Weights of a small autoregressive pixel model.
Data: trained on retinal OCT scans (Kermany 2017), 98430 training examples, 8.4 epochs.
Rows from block 2 of a small autoregressive pixel model, named by matrix and row number. Rows with one number belong to one neuron. Each number is 128 + 24 x the weight over its row's rms, rounded and kept within 0 to 255. All counts start at 0.
After each neuron's rows are labels from the 100 images, of 14976, where the neuron reaches its highest value: "top examples" is what is common among them. Only what is clearly more common there than usual is listed. The data: retinal OCT scans (Kermany 2017). In brackets: how many of the 100.
# fc1: MLP up (model.blocks.2.mlp.fc1.weight, 1280x320), inputs 192-255
# fc2: MLP down (model.blocks.2.mlp.fc2.weight, 320x1280, transposed), outputs 192-255

fc1.459 [129 108 150  90 155 157  96 117 134 151 117 154 128 143 134  93 133 130 114 152 129 114 103 133 119 130 136 138 136 112 165 170 122 117 149  98 120 107 127 115 140 108 133 157 133 134  91 159 166 122 166 167 147 126  92 120 147 105 122 156 176  96 149 143]
fc2.459 [108 148 123  98 116 119  87 138 165 125 125 112 145 118 138 135 132 147 130 167 122 119 104 192 106 111 125 107 163 120  94 177 133 108 135 120 137 148 118 131 133 121 103 139 160 139 151 134 131 137 140 101 132 168 135  78 149  97 156  88 158 113 101 165]
top examples: finding: normal (81)

fc1.58 [148 139 172 123 128 137 150 125  86 131 102 119 130 103 103 164 122 124 117 115 164 147 140  88 124 132 162 128 112 101 111 129 175 125 161 114  91 112 158  86 118 143 133 102 104 132 102 114 114 128 136 153 127 165 128 111 133 143 133 119 128 144 113 114]
fc2.58 [172 138 112 119 171 147 134 103 126 121 134 156 131 135 134 109 164 137 168  89 145 159  89 126 155 127 113 133 151 149 130 111  76  80 154 172 130 135 109 141 152 105 135  91  99 173 111 133 111 134 134 139 103 134 111 150 125 129 114 117 109 122 136 111]
top examples: finding: normal (96)

fc1.44 [115 143 117 107 168 128 128 163 108 147 138 165 105 171 144 116 129  82 128 125 122 134  98 102  93 157 178 137 131  81 126 165 134 145  96 114 134  94 115 127  97 157 153  98  92 165 143  86 129 129 140  94 120 163 125 113 121 164 116 105 141 116 137 142]
fc2.44 [130 182 144 109 125 141 139 120  82 130 111 135 117 137 162 128 116 109 138 148 106  95  97 143 134 159 149 141 164 106 118 133 116  98  69 149 114  91 125 106 135  64 130 117 126 188 143 143 113 122 152  76 136 153 152  72 154 136 100 140 149 111 144 144]
top examples: finding: diabetic macular edema (59)

fc1.375 [141 172 114 140 111 115 169 129 128 102 143 144 115 103 125 151 131 110 148 114 130 167 146 146 152 190 124 153 148 121 106 176 151  91 152 117 137 155 102 139 117 102 168 126  88 109 154 147 181 127 140 121 126 125 127  96 137 137 141 112  56 113 142  99]
fc2.375 [109 143 138 105 144 132 106 141 132 106 130  88 140 149 112 167 150 160 128 153 121 115 115 150 116 117 191 125 108 119 118 133 174 138 143 142 145 167 128  99 109 131 136  92 107 115 114 105 133  97 110 137  98 136 144 110  49 114 156 126  94 153 127 164]
top examples: finding: choroidal neovascularization (82)

fc1.430 [158 129 108 151 151 112 155 144  90 118 146 112 147 123 131 156 130 136 142  75 135 110 174  99 125 172  98 138 166 174 167 130 149 132  81 131  80 111 162 137 129 146 156 119  90 104 107  93 169  92 142 148 153 103 107  82  98 174 143 141 121 138 163 103]
fc2.430 [102 135 136  80 132 160 116  97 134  94 107 144 109 131 140 115  97 114 149 125 140 104 126 139 153 133 148 169  99 131  93  95  95 118  87 134  71 118 121  98 117 164 162 127 152 104 158 159  98 107 156 141 129  84 169 137 149 128  92 135 146 135 109 110]
top examples: finding: diabetic macular edema (65)

fc1.376 [129 146 134 163 107 146 114 150 138  86 131 129 130 122 142  87 111  87 111 137 137 118 105 115 129 120 102 112 122 108 141 134 130 108 131 107 158 145 143  63 113  80 172 126 119 108 173 119 118 113 143  98 190 120 107 134 102 107 108 157 159 174 127 110]
fc2.376 [138 102 127 154 149 141 102 154 121 134 122 110 153 116  90 111 133  97 111 120 134 101 103  70 116  95 150 109 105 104 140 127 136 135 102  99 139 142 119 116 134 118 148 112 111 149 107 109 125 116 132 109 116 112 127  87 132  94 129 179 130 152 115 163]
top examples: finding: choroidal neovascularization (85)

fc1.571 [137 136 113  88 169 112 116 163 100  84 125 162 135 166 149 113 141 128 143 156 176 121 111  81  81 123 119 113 115  99 145 115 116 144 129 121  95 111 118 121  94 193 158 126  97 149 165 148 111 138 154 151 125 112 115 121 132 166 174 126 139 157 149 160]
fc2.571 [112 139 119 151 137 160 134  92 153 142 122 122  93 124 148 135 168 159 135 138 125 128 153 169 166 161  98 151 111 125 157 123 157 144 126 109 181 127 154 125 118 140  73 125 128 138 134 119  94 128 133 150 155 139 157 159 137 158 136 110 108 118 114 108]
top examples: finding: diabetic macular edema (31)

fc1.54 [151 153 116 103 179 127 110 182  62 129 208  93 145 133 128  92 141 153 128 132 149 120 135 133 146 114  87 144 116 153  91 131 136 133 121 142 164 147 124 101 101 155 117  69 149 113 121 113 129 114 146 103 114 118 130 114 105 138 113 141 104 148 115 140]
fc2.54 [142 148 131 121  80 115 132  84 207 181  73 135 144 124 112 166 186 127 120 155 102 151 119 169  81 119 129 125 105  96 168 103 106 136  93 119 123 113 132 131 139 141 118 114 160 122 173 126 152 160 111 119 171 111  92 109 104  92 121 152 142 139  95 121]
top examples: finding: diabetic macular edema (54)

fc1.66 [146 115 174 102 166 123 151 122  95 118 132 156 131 112 130 128 115 122 154 130  90 124 111 132 134 128 129 106 110 135 123 151 149 138 150 115 123  85 101 108 105  81 179 150 113 147 136 172 139 124 104 164 113 119  89 127 147 109 174 135 155 134 122 191]
fc2.66 [145  93 109 127  97 158 103 154 119 113 124  74 100 145 137 132 114 145 142  89 115 116 119  97 119 148  85 139  86 140 157 109 136 107 169 133 168 165 157 114 137 172  86  97 167 133 113 137 109 122 112 162 138 116 153 156 135 137 110 128 108 117 129  76]
top examples: finding: normal (92)

fc1.431 [135 130 150  90 111 127 134 142 130 117 118 130 120 127 138  83 133  81 196  99 133 119  88  81 162 140 126 157 101 111 138 153 107 138  91 158 113 115 132 114 101 160 158 120  74  88 165  86 134 152 131 186 166 126 130  80 111 116 131 127 105 104 132 138]
fc2.431 [167 130 154 142 119 123  92 100 155  59  97  95 114 148 112 125 105 129 154 157  95 106 132 103  66 119 131 158 147 152 168 152 118 136 118 117 130 132 120 168 124 120 138  98 108  81 165 153 149 154 126 105 106 152  92 134 137 148 112 123 148 128 123 155]
top examples: finding: diabetic macular edema (37)

fc1.475 [106 125 125 122 143 200 130 115 130 118 119 146 136 159 133  85 138 135 121 131 125 123  98 117 111 130 135 149 128 120 150  84 132 130 104 172 137  89 128 104 120 137 150 133 107 158 150 107 255 131 172 165 119  99  86 132 106 179 120 129 124 120 104 132]
fc2.475 [157 117 168  93  87 189  79 153 130 146 135 128 123  90 120 182 130 125 129 148 120 156 166 150  75 114 134 149 113 145 123 164 161 103 165 106 113 156 100 141 102  83 119 158 163 141 149 120 179 112 136 104 116 123 105 129 130 144 139 126 123 138 161 124]
top examples: finding: normal (83)

fc1.89 [156 123 140 142 148 133 111 107 134 151 113 141 124 146 164  84 142  90 132 140 125 113 101 119  75 113 115  97 127 137 112 123  94 125  81 140 125 146 159 145 108 140 123 134  94  96 103 101 119 169 123 123 150 159 135  65 100 140 115 140 142 114 137 131]
fc2.89 [131 144 147 157 129 113 172  87 138 147 136 108 141 154 140 118 145 111 153 162  89 101 123  85 146 144 163 141 139 168 134 122 133 152 156 134  99  84 132 113 106 111 127 132 152 142 152  97 143 117  81  89 129 106 107 136 116 129 184 128 140 148 146 143]
top examples: finding: diabetic macular edema (38)

fc1.428 [146 107 159 121 178 118 126 177 141 140 106 108 133 107 125 129 123 135 103 106 104 143  91 115 138 128 110 143 103 177 140 142 164 108 102 116 103  67 125 156 135 178 172 125 103 137 128 113 120 144 125 177 133 124 144 132  69 108 196 121 140 108 177 163]
fc2.428 [ 90 109 139 103 145 124 117 121 176  69 134 121 133 138 163 127 108 121 113 150 121 135 142 102 136 139 134 136 122 119  94  91  90  99 127 137  82 118 109 106 133 142 131  86  98  78 144 154 135  89 127 102 129  96  99 137 113 124 125 136 151 136 104 103]
top examples: finding: normal (78)

fc1.589 [ 93 143 140 166 139 117 141 109  78 124 119 109 150 169  88 143 158 115 134  72 175 115 124  78 112 121 133 151  99 108 130 142 109 126 176 116 152 126 158  78 111 140 144 128 124 138  91 113 128 128 121 158 107 139 137 136 113  97 145 103 171 154 101 129]
fc2.589 [140 135 114 116  82 126 161 141  87 116 169 127 116 160 130 105 152 102 174  76  80 116 150  92 112 137 107 138 149 129 116 116  63 129 136 137 122 144 139 140 121 155 125 123 133 147  85 128 161 166 115 135 130 137 122 134  99  88 116 130 122 127 181 101]
top examples: finding: choroidal neovascularization (68)

fc1.731 [146 141  89 131 141 124  96 142 112  92 145  99 161 112 120 135 150 119 146 103 103  98 151  83 158 136 132 113 101 115 148 101 149 105 121 137 114  70 122  94 122 178 110 155 103 120 114  98 136 142 138 180 115 135 136 102 101 133 204  90 151 117 152 161]
fc2.731 [ 93 139  89  86 114 122 165  92 105 147 122 151 166 160 164 121 138  92 155 124  98 137 108  91 181 178 122 132 116 140 104 125 164 164 150 149 148 102 146  97  90 139 128 119 124 123 113 136 108 118 130 140 170 116 119 109 134 132 123 101 136 138 100 121]
top examples: finding: normal (82)

fc1.644 [155 114 176 156 127 156 137 126  84 120 163 142  99 106 128 111 147 154 126  81 134 132 116 108 110 167 134 146 124 136 103 178  95 155 103 132  92 115 142 123  92 193 145 100  75 105 133 108 149 128 129 170 142 111 114 121  87 155 107 123 147 122 114 135]
fc2.644 [142 116 162 144 137 128 147  55 146 139 108  87 132 108 172 123 120 115 135  94 130 143 144 143 128 145 151 151 106 109 125  94  93 151 120 164 133 135  99 124 160  74 122  81 102 117 119 122 121 177 115 158 157 136 136 125 153 108  95 123 135 143 113 136]
top examples: finding: normal (79)

fc1.679 [156 110 144 120 144 167 156 137 105 114 141 162 145 131 101 119 140  72 119 169 160 116  92  92 145 145 109 178 145 151 130 120 142 142 144 128 137 141 141 134 113 152 136 118 124 115 139 142 151 150 217 108 145 119 121 110 106 138 109 142 111 171 130 127]
fc2.679 [126 113  97 163 140 125 163 124 118 151  64 129 153 157 116 132 118 117 126 116 149  85 123  92 157 118 107 134 162 140 171 117  85 127 104 158 129  86 134 109 128 145 103 144 112 122 114 100 125 175 142 131 126 150 110 123 113 142 106 154 136 124  90 144]
top examples: finding: diabetic macular edema (42)

fc1.636 [155 114 160  86 112 156 172 122 132 113 138 116 100 166 129 113 102  97 145 118 143 132 104 128 112 122 142 169 144 142 135 140 110 127 169 102  94 122 154 126 153 149 140  92  95 105 167 150 119 131 155 148 141 135 136 128 144 153 107 121 126 134 135 143]
fc2.636 [114  92 161 139 114 132 145 140 120 172 143 139 153 182  80 128 112 120 145 150 133  90 117  99  94 104 114 153 168 162 173 148  90 154 134 127  77  96 176 106 185 139 156 142 118 143 103  91 132 118 131 154 180 111 113 130 122 128 107 156 154 125 154 109]
top examples: finding: choroidal neovascularization (66); finding: diabetic macular edema (34)

fc1.233 [100 132 171 103 160 112 126 152 138 137 149 122 142 158 142 114 137 139 138 131 136 139 105  92 127 180 136 168  94 134 132 101 160 122 132  99 149 130 112 116 119  92 153 106 107 124 113  98 155 114 117 157 122 126 100 105  86 142 149 133 113 104 112 109]
fc2.233 [137 121 109 139 138 102 144 102 113 177  73 134 155 148 113 102 103 118  96 155 122 126 159  64 106  80 144 110  74  90  75  74 122 114 133 115 108 114 120 107 157 157 127 151 130 154 157 120 116 137 131 113 171 143 108 126 131 116 165 110 137 146 142 139]
top examples: finding: diabetic macular edema (34)

fc1.228 [117 121 158 159 209 147 133 133 154 120 145  84 118 118 128 129 125 139 140 137 128 127 140  87 126 152 140 154  72  91 134 163  94 134 119 133 109  56 113 132 125 132 131 119  91 118 116  85 153  97 154 141 114 132 100 123  94 166 185 126 123 111 153 163]
fc2.228 [121 166 133  89 136 159 130 161 112 144 131  92 115 144 120 137 119 109 126 105 151 157 142 115 137 123 166 151 150  97 119 145 151 133 181 152 133 111 141 129 113 111 132 148  88 136 132  94 142 118 123 121 105 164 101 134 132 133 149 134 114  98 138 129]
top examples: finding: normal (79)

fc1.420 [156 160 134 132 104 151 120 123 140 124 127 181  99 160 122  81 108  93 109 122 150 177 155  96 135 172 127 123 106 121 122 119 100  73 136 133 124 150 103 137  91  86  94 134 105 118  99 122  93 144 139 116 125 160 135  96 143 148 122 133 145 140 152 104]
fc2.420 [109 174  96 126 122  99  86 184 149 104 138 102 140 128 196 151 127  97 172 140 168 141 167 126 116 166  94  95 166 136 131 134 165 114 142 152  92 148 129 159 115 118 160 152 108 137 162  94 133  84 126 123  88 119  88 138 170 158 146 152 132 132 120 142]
top examples: finding: choroidal neovascularization (59); finding: diabetic macular edema (30)

fc1.498 [145 151 114 122 126 145 135 117 102 153 173 165 143  95  92 150 131 154 146 129 115 132  98  94 148 148 118 121  71  87 153  97 149 124 120 163 101  82  69 140 143 118 141 182 129 109 160 107 126 131 172 163 114  98 135 142 131 143 156 112 108 120 128 136]
fc2.498 [118 153 159 110 170 133 171 104 130 121 120 137 119 155 111  91 113  99 119 172 144 122  97 117 112 129 176 159 174  98  87 148  95 145 103 180  60 171 135  96 120  73 159 113 105 120 147 143 128 164 118 192 138 128  68 136 136 112  94 118 169 129 103 113]
top examples: finding: normal (80)

fc1.473 [131 169 147 159 121 124 142 129 141 142 106 151 163 105 112 166 138 106 145 152 120 140 149 125 117 121 189 149 114  65 154 165 165  69 126 106 114 110 141 106 114 101  94 176 104 182 130 121 132 129 136 143 142 156 109  96 150 164 159 134 124 110 121 144]
fc2.473 [131 167  88 138 140 120 131 119 169 136 147 136 123 134 110 116 178 136 153 182 122 183 135 122 106 149 105 128 129 138 148 138 119 111 179  89 201 118  74 129 143 100 114 117 143 135  91 118 116 154 114 144 121 145 126 109 122 139 159 128 102 162 127 115]
top examples: finding: diabetic macular edema (79)

fc1.109 [111 166 134 128 144 129 138 163 159 112 173 105 115 120 118  81 129 167 132  97 105 128  72 151 118 153 175 135 135  92  69 129 159 134 148 139 109 131 158 140 116 150 108 117 134 118 156 149 139 104 130 164 119 114 129 135 136 127 163  89 105 144  99 146]
fc2.109 [147 135 120 131 135 165 104 128 155 115 127 115  96 109  66 117  99 208  87 117 125 144 116 171  99 117  96 106 149  98 126 146 102 100  98 117 127 123 104 145 137 167 124 117 113 181  93 106 104 174 127 109 120 130 124 159 186 137 107 139 118  97 139 104]
top examples: finding: choroidal neovascularization (62)

fc1.281 [ 90 137 164 109 155 124 106 133 142  95 101 161 150 126 119 122 142 159 148  87  84 138 142  94 132 148 137 165 144 123 105 139 155 122 133 168 128 128  55 126 124  97 121  93 137 112 149 113 115 165 119 166 145 103 138 104  80 112 116  93 135 158 128 153]
fc2.281 [129 117 104  84 102 123 123  98 173 185 107 105 140 122 147  88 188 109 128 177 119 165 127 142 107 157 140 144 173 162  90 151 146 107 130 175 117 175 160 159 136 159 159 150 136 103 129  64 119 123 150 108 184 115 112 147 124 140  94 152 159 147 170 130]
top examples: finding: diabetic macular edema (35)

fc1.205 [163 138 130 115 128 118 130 130 106  80 111 106 166 127 131 140 188 144 117 122 134 149 112 113  80 132 134  86 125 150 133 116 110 125 133  98 144 128 136 139  94 163 111 156 170 114 168 118 135 148 121 132 125 145 139 117 124 135 160 115 111 124 152 122]
fc2.205 [152  91 158 129 108 119 157 137 122  96 127 114 131 129 134 108 177  79 114 108 129 136 140  67 178 108 168 166 128 119 106 127 146 149 154 179  82 135 118 129 126 127 125 114 134 127 167 121 117 139 119 155 128  93 101 140  91  88 130 181 127 153 156 111]
top examples: finding: diabetic macular edema (29)

fc1.329 [113 129 144 121 123 151 152 105 122  95 128 104 157 123 119 132 112 108 152 109 119 147 122 130 135 118 155 142 121 134 129 145 158  97 126 101 143 105  94  83 137 112 115 113 169 108 146 127 148 142 103 162 126 162 123 133 112 118 153  52 145 114 105 171]
fc2.329 [161 108 141 119 154 174 138 167 135  97 142 121 139  99 171 160 124 119 147 134 119 155 167 131 160 104 139 139 100  94 117 115  87 115 149  90 119 139  93 106 142  99  79 152 109 118  79 129 118 109  99 103 125 138 139 109 124 127 143 112  88 143 146 148]
top examples: finding: choroidal neovascularization (68)

fc1.759 [136 164 107 108 103 109 133 109 130  94 122 166 154 167 109 124 124 101 153 126 154 145 125 123  95 118  88 138 123 129 102 207 125  81 124 165 117 143 116 137 130 112  87 143 114 121 143 107 105 133 183 154 205 128 137 115 147 141  97 127 131 137 128 107]
fc2.759 [ 91 130 130 130 154 153 133 138 149 132 146 150  62 130 141  86 127 156 135  96 119 138 103 104 121 146  98  69  94 131 124  63 116 121 111 136 140 139 111 111 141 169 127 100  98 113 125 127 102  85 134 148 130  96 147 165 117 116 144 124 132 137 119 120]
top examples: finding: choroidal neovascularization (74)

fc1.198 [131 154  98 128 145 129 114 176 143  97 143 103 148 138  91 142 136 131 139  80 125 167 114  67 150 140 177 152 153 150 154 129 178 130 139 174 137 122  88 150 107 110 122 126 116 142 152 114 113 120 155 137 157  95 100 135  93 146 160 120 101 123 145 109]
fc2.198 [135 157 110 116 116 138 126 101 112 133  92  79 108 120 123 100  99 158  70 108 127 128 108 168 153 156 126 128 132 138 118 154  80 118 142 152 107 155 135 130 123 141 130 153 209 132 136 115  93 150 131 119 143 109 146 133 126 134  89  97 148 114 158 122]
top examples: finding: diabetic macular edema (28)

fc1.351 [115 104 109 147 119 151 136 127 166  83 162 161 134 148 119  99 119  98 147 166 152 155 136 142  76 163 137 131 145 123 106 190 101 149 127 107 116  97 124 134 124 122 128 148 160 130 150 140 106 157 141  98 119 132 156 117 130 130 101 154 105 120 153 136]
fc2.351 [129 159 125 132 127 163 105  96 137 150 151 116  78 146 125 128 147 144 116 136 121 126 137 123 145 158 149 132  93 113 173 120 146 156 128 122 158  84 166 163 155 152 133 156 154 125 108 106  90  98 140 168 161 110 151 136 114 116 115 170 131 100  96 126]
top examples: finding: choroidal neovascularization (61)

fc1.316 [133 121 117 116 124 122  99 156 122 118  97 133 141 185 122 128 124  81 123 144 145 139 148 102  99 140 128 152 149 145 143 132 135 118 128 107 103 140 138 114 103 136  90 116 155  90 124  95 112 144 134 142 136 106  99 102  82 150 140 105 141  82 137 132]
fc2.316 [149 148 133 127 120 173 111 109 130 120 137 145 102 107 154 143 108 149 153 184 125 176 106 156 112 156 103 132 132  94 125 126 131 112 184  80 160 121 129 114 130 113 121 143 136 133 145 163 104  90 128  91 106  96 159 119 116 133 109  90 129 168  86 109]
top examples: finding: diabetic macular edema (47)

fc1.331 [160 124 123 151 110 126 114 139 123 115 165 166 122 131  90  99 149  93 113 144 122 126 117 125 151  99 124 101 167 141 136 129 146 136 144  80 108 155 158 150  95 131 122  98 131  83  98 112 123 125 155  98  98 123 147 122 111 166 155 139  96  57 165 138]
fc2.331 [123 137 124 149 105 141 132  68 110 129  99  95 136 177 110 156 133 139  97 133 149 110 105 177 149 156 163 152  97 176 175 128 148 141 150  92 156 131 107 125 140 117 107 151 152 122 110 154 121 120  89 117 148 133 118 169 154 112  99 117  92 147  95 124]
top examples: finding: diabetic macular edema (28)

fc1.530 [ 94 139 128 101 134  98 150 106 126 109 162 147 147 146 132 126 144 136 141  97 140 157 153 123 106 158 119 157 118 111 132 167  98  86 127 121 132 150 128 136 117 120 112  98 144  90 142 141 172 156 123 121 158 151 126 129 141  97 140 124 167 129  84  89]
fc2.530 [140 138  91 170 139  86 166 145 133 158 108 137  71 116 184 152  64 136 141 126 149 116  85 139 134 153 126  66 155 114 192 108 162 143 131 168  84 123 140 119 123 127 144 115 123 112 129 173 132 135 139  93 111 151 143 100 113 105 127 117 105 155 137 123]
top examples: finding: diabetic macular edema (47)

fc1.389 [129 129 170  97  99 112 138 121 122 111 109 135 147 157 149 124 160  82 138 119 173 117 137 100 133 120 123 115 147 125 116 184 130 105 185 113 163 137 105 133  71 137 103 136 146 161 121 115 152 108 139  96 171 142 126  81  99 123  99 129 183 109 100 107]
fc2.389 [116 149 111 110 153 124 133 101 131 104 162 154 118 141 161 144 105 147 131  84 166 111 106 119 157  94 127 105 100 132 116 132  73 125 100 117 135  90 109  86  63 163 131 101  98 121 140 137 116 119 166 141 101 131 151 124 118 156 167  86 125  98  96 130]
top examples: finding: choroidal neovascularization (69); finding: diabetic macular edema (30)

fc1.650 [171 108 124 138 139 141 149 121 114 119 166 110 182 138  87  66 144 139 110 130 121 143  87 126 129 110 166 131 114 134 108 127 115 127 151  98 183 143 119 152 124 122 135 116 151 154 125 135 128 141 167 119 158 120 132 108  99  83 106 151 111 107 151 116]
fc2.650 [159 127 133 149 107 141 168 141 126 113 111 136 101 118 111 120  85 139 107 153 138 121 108 116  99 120 100 127 156  57 178 115  93 177 130 159  87 125 125  75 156 123 147 106 144 132 124  87 153 146 144 111  99 128 135 137 132 100 154 127 171 165  93 102]
top examples: finding: diabetic macular edema (41)

fc1.405 [150 138 140 130 147 122 106 124 116 127 158 117 122 107 119 151 128 146 146  94 106 112  98 127 148 133  59 111 132 129 152 137 155 136 120 117 154 117  89 140 104 131 146 125 100 102 114 165 139  97 149 137 115  94 132 130 114 139 137 108 110 101 124 150]
fc2.405 [113 107 121 129 126 123 133 145  97 140 136 104 122 144 165 105 118 164 122  89  89 114 101  95 159 121 134 124 106 151  89  98 125 131  96 147 100 140 131  99 119 196 146 153 163 121 132 119 146 132 164 117 142 153 152 128 139  62 173  47 120 112 172 131]
top examples: finding: diabetic macular edema (59)

fc1.193 [141 156 144  94  94 135 138 157  90  66 150 178 145 133 107 132 147  78 170 111 151 148 119  67 118  79 114 171 141 142 131  97 154  82 158 188 112 161  72 133 126 165  96 114 172 111 189 125 134 124 156 154 173 102 120 113 135 140  95 132 116 145 157 139]
fc2.193 [112 145 118 139 138 160 108 190 163 150 108  72 101 113 147 130  98 154 116  95 154 166 141 141 152 169 105 109 117  90 138 100 133 135 142 143 126 136 145 114  79 139 138 144 159  88 137 143  93 167  85 114 121 128 111 174 102 153 120 151 119 109 101  86]
top examples: finding: diabetic macular edema (32)

fc1.386 [135 157 153 128 145 151  96 141 153 142 148 115 111 103 131 107 111 151 113 130 164 159 100 151 111 124 137 119 119  91 157 129 116 111 142 113  98 101 125 172  95 151 160 129 132  88 131 139 113 154 175 104 116 149 110 129 151 130 170 159 100 122 168 177]
fc2.386 [ 84 139 131  99 122 150 112 142 106 124 110 125 131 173  93 107 133 141 133 137 123 123 123 138 122 158 113 117 119 141 164 142 117 136 163 137 122 142 114 125 140 168 133 159 144 161 128 119 102 111  79 189 151 121  99 161 135 123 122  96 144 116  94 113]
top examples: finding: normal (81)

fc1.45 [ 84 165 146 132 145 149  88 145 156 114 184 135 114 171 152 121 140 132 135 101 138 137 104 149 159 161 102 144 112 132 124 153 110 135 122 121 162 140 110 175  97  83 119 109 127  81 143 159 125 134 141 102 144 119  99 133 142 128 152 106 117  91 116 104]
fc2.45 [137 137 146 120 133 115 113 134 136 123 125 186  70 147 134 178 142 140 118 157  91 129 161 119 121 128 153 116 103 139 165 107 143 121 124 141  96 104 105 121 118 172 112 141  98 100  69 146 125  99 108 134 143 147 117 110 109 132 138 124 129 123 129  84]
top examples: finding: diabetic macular edema (42)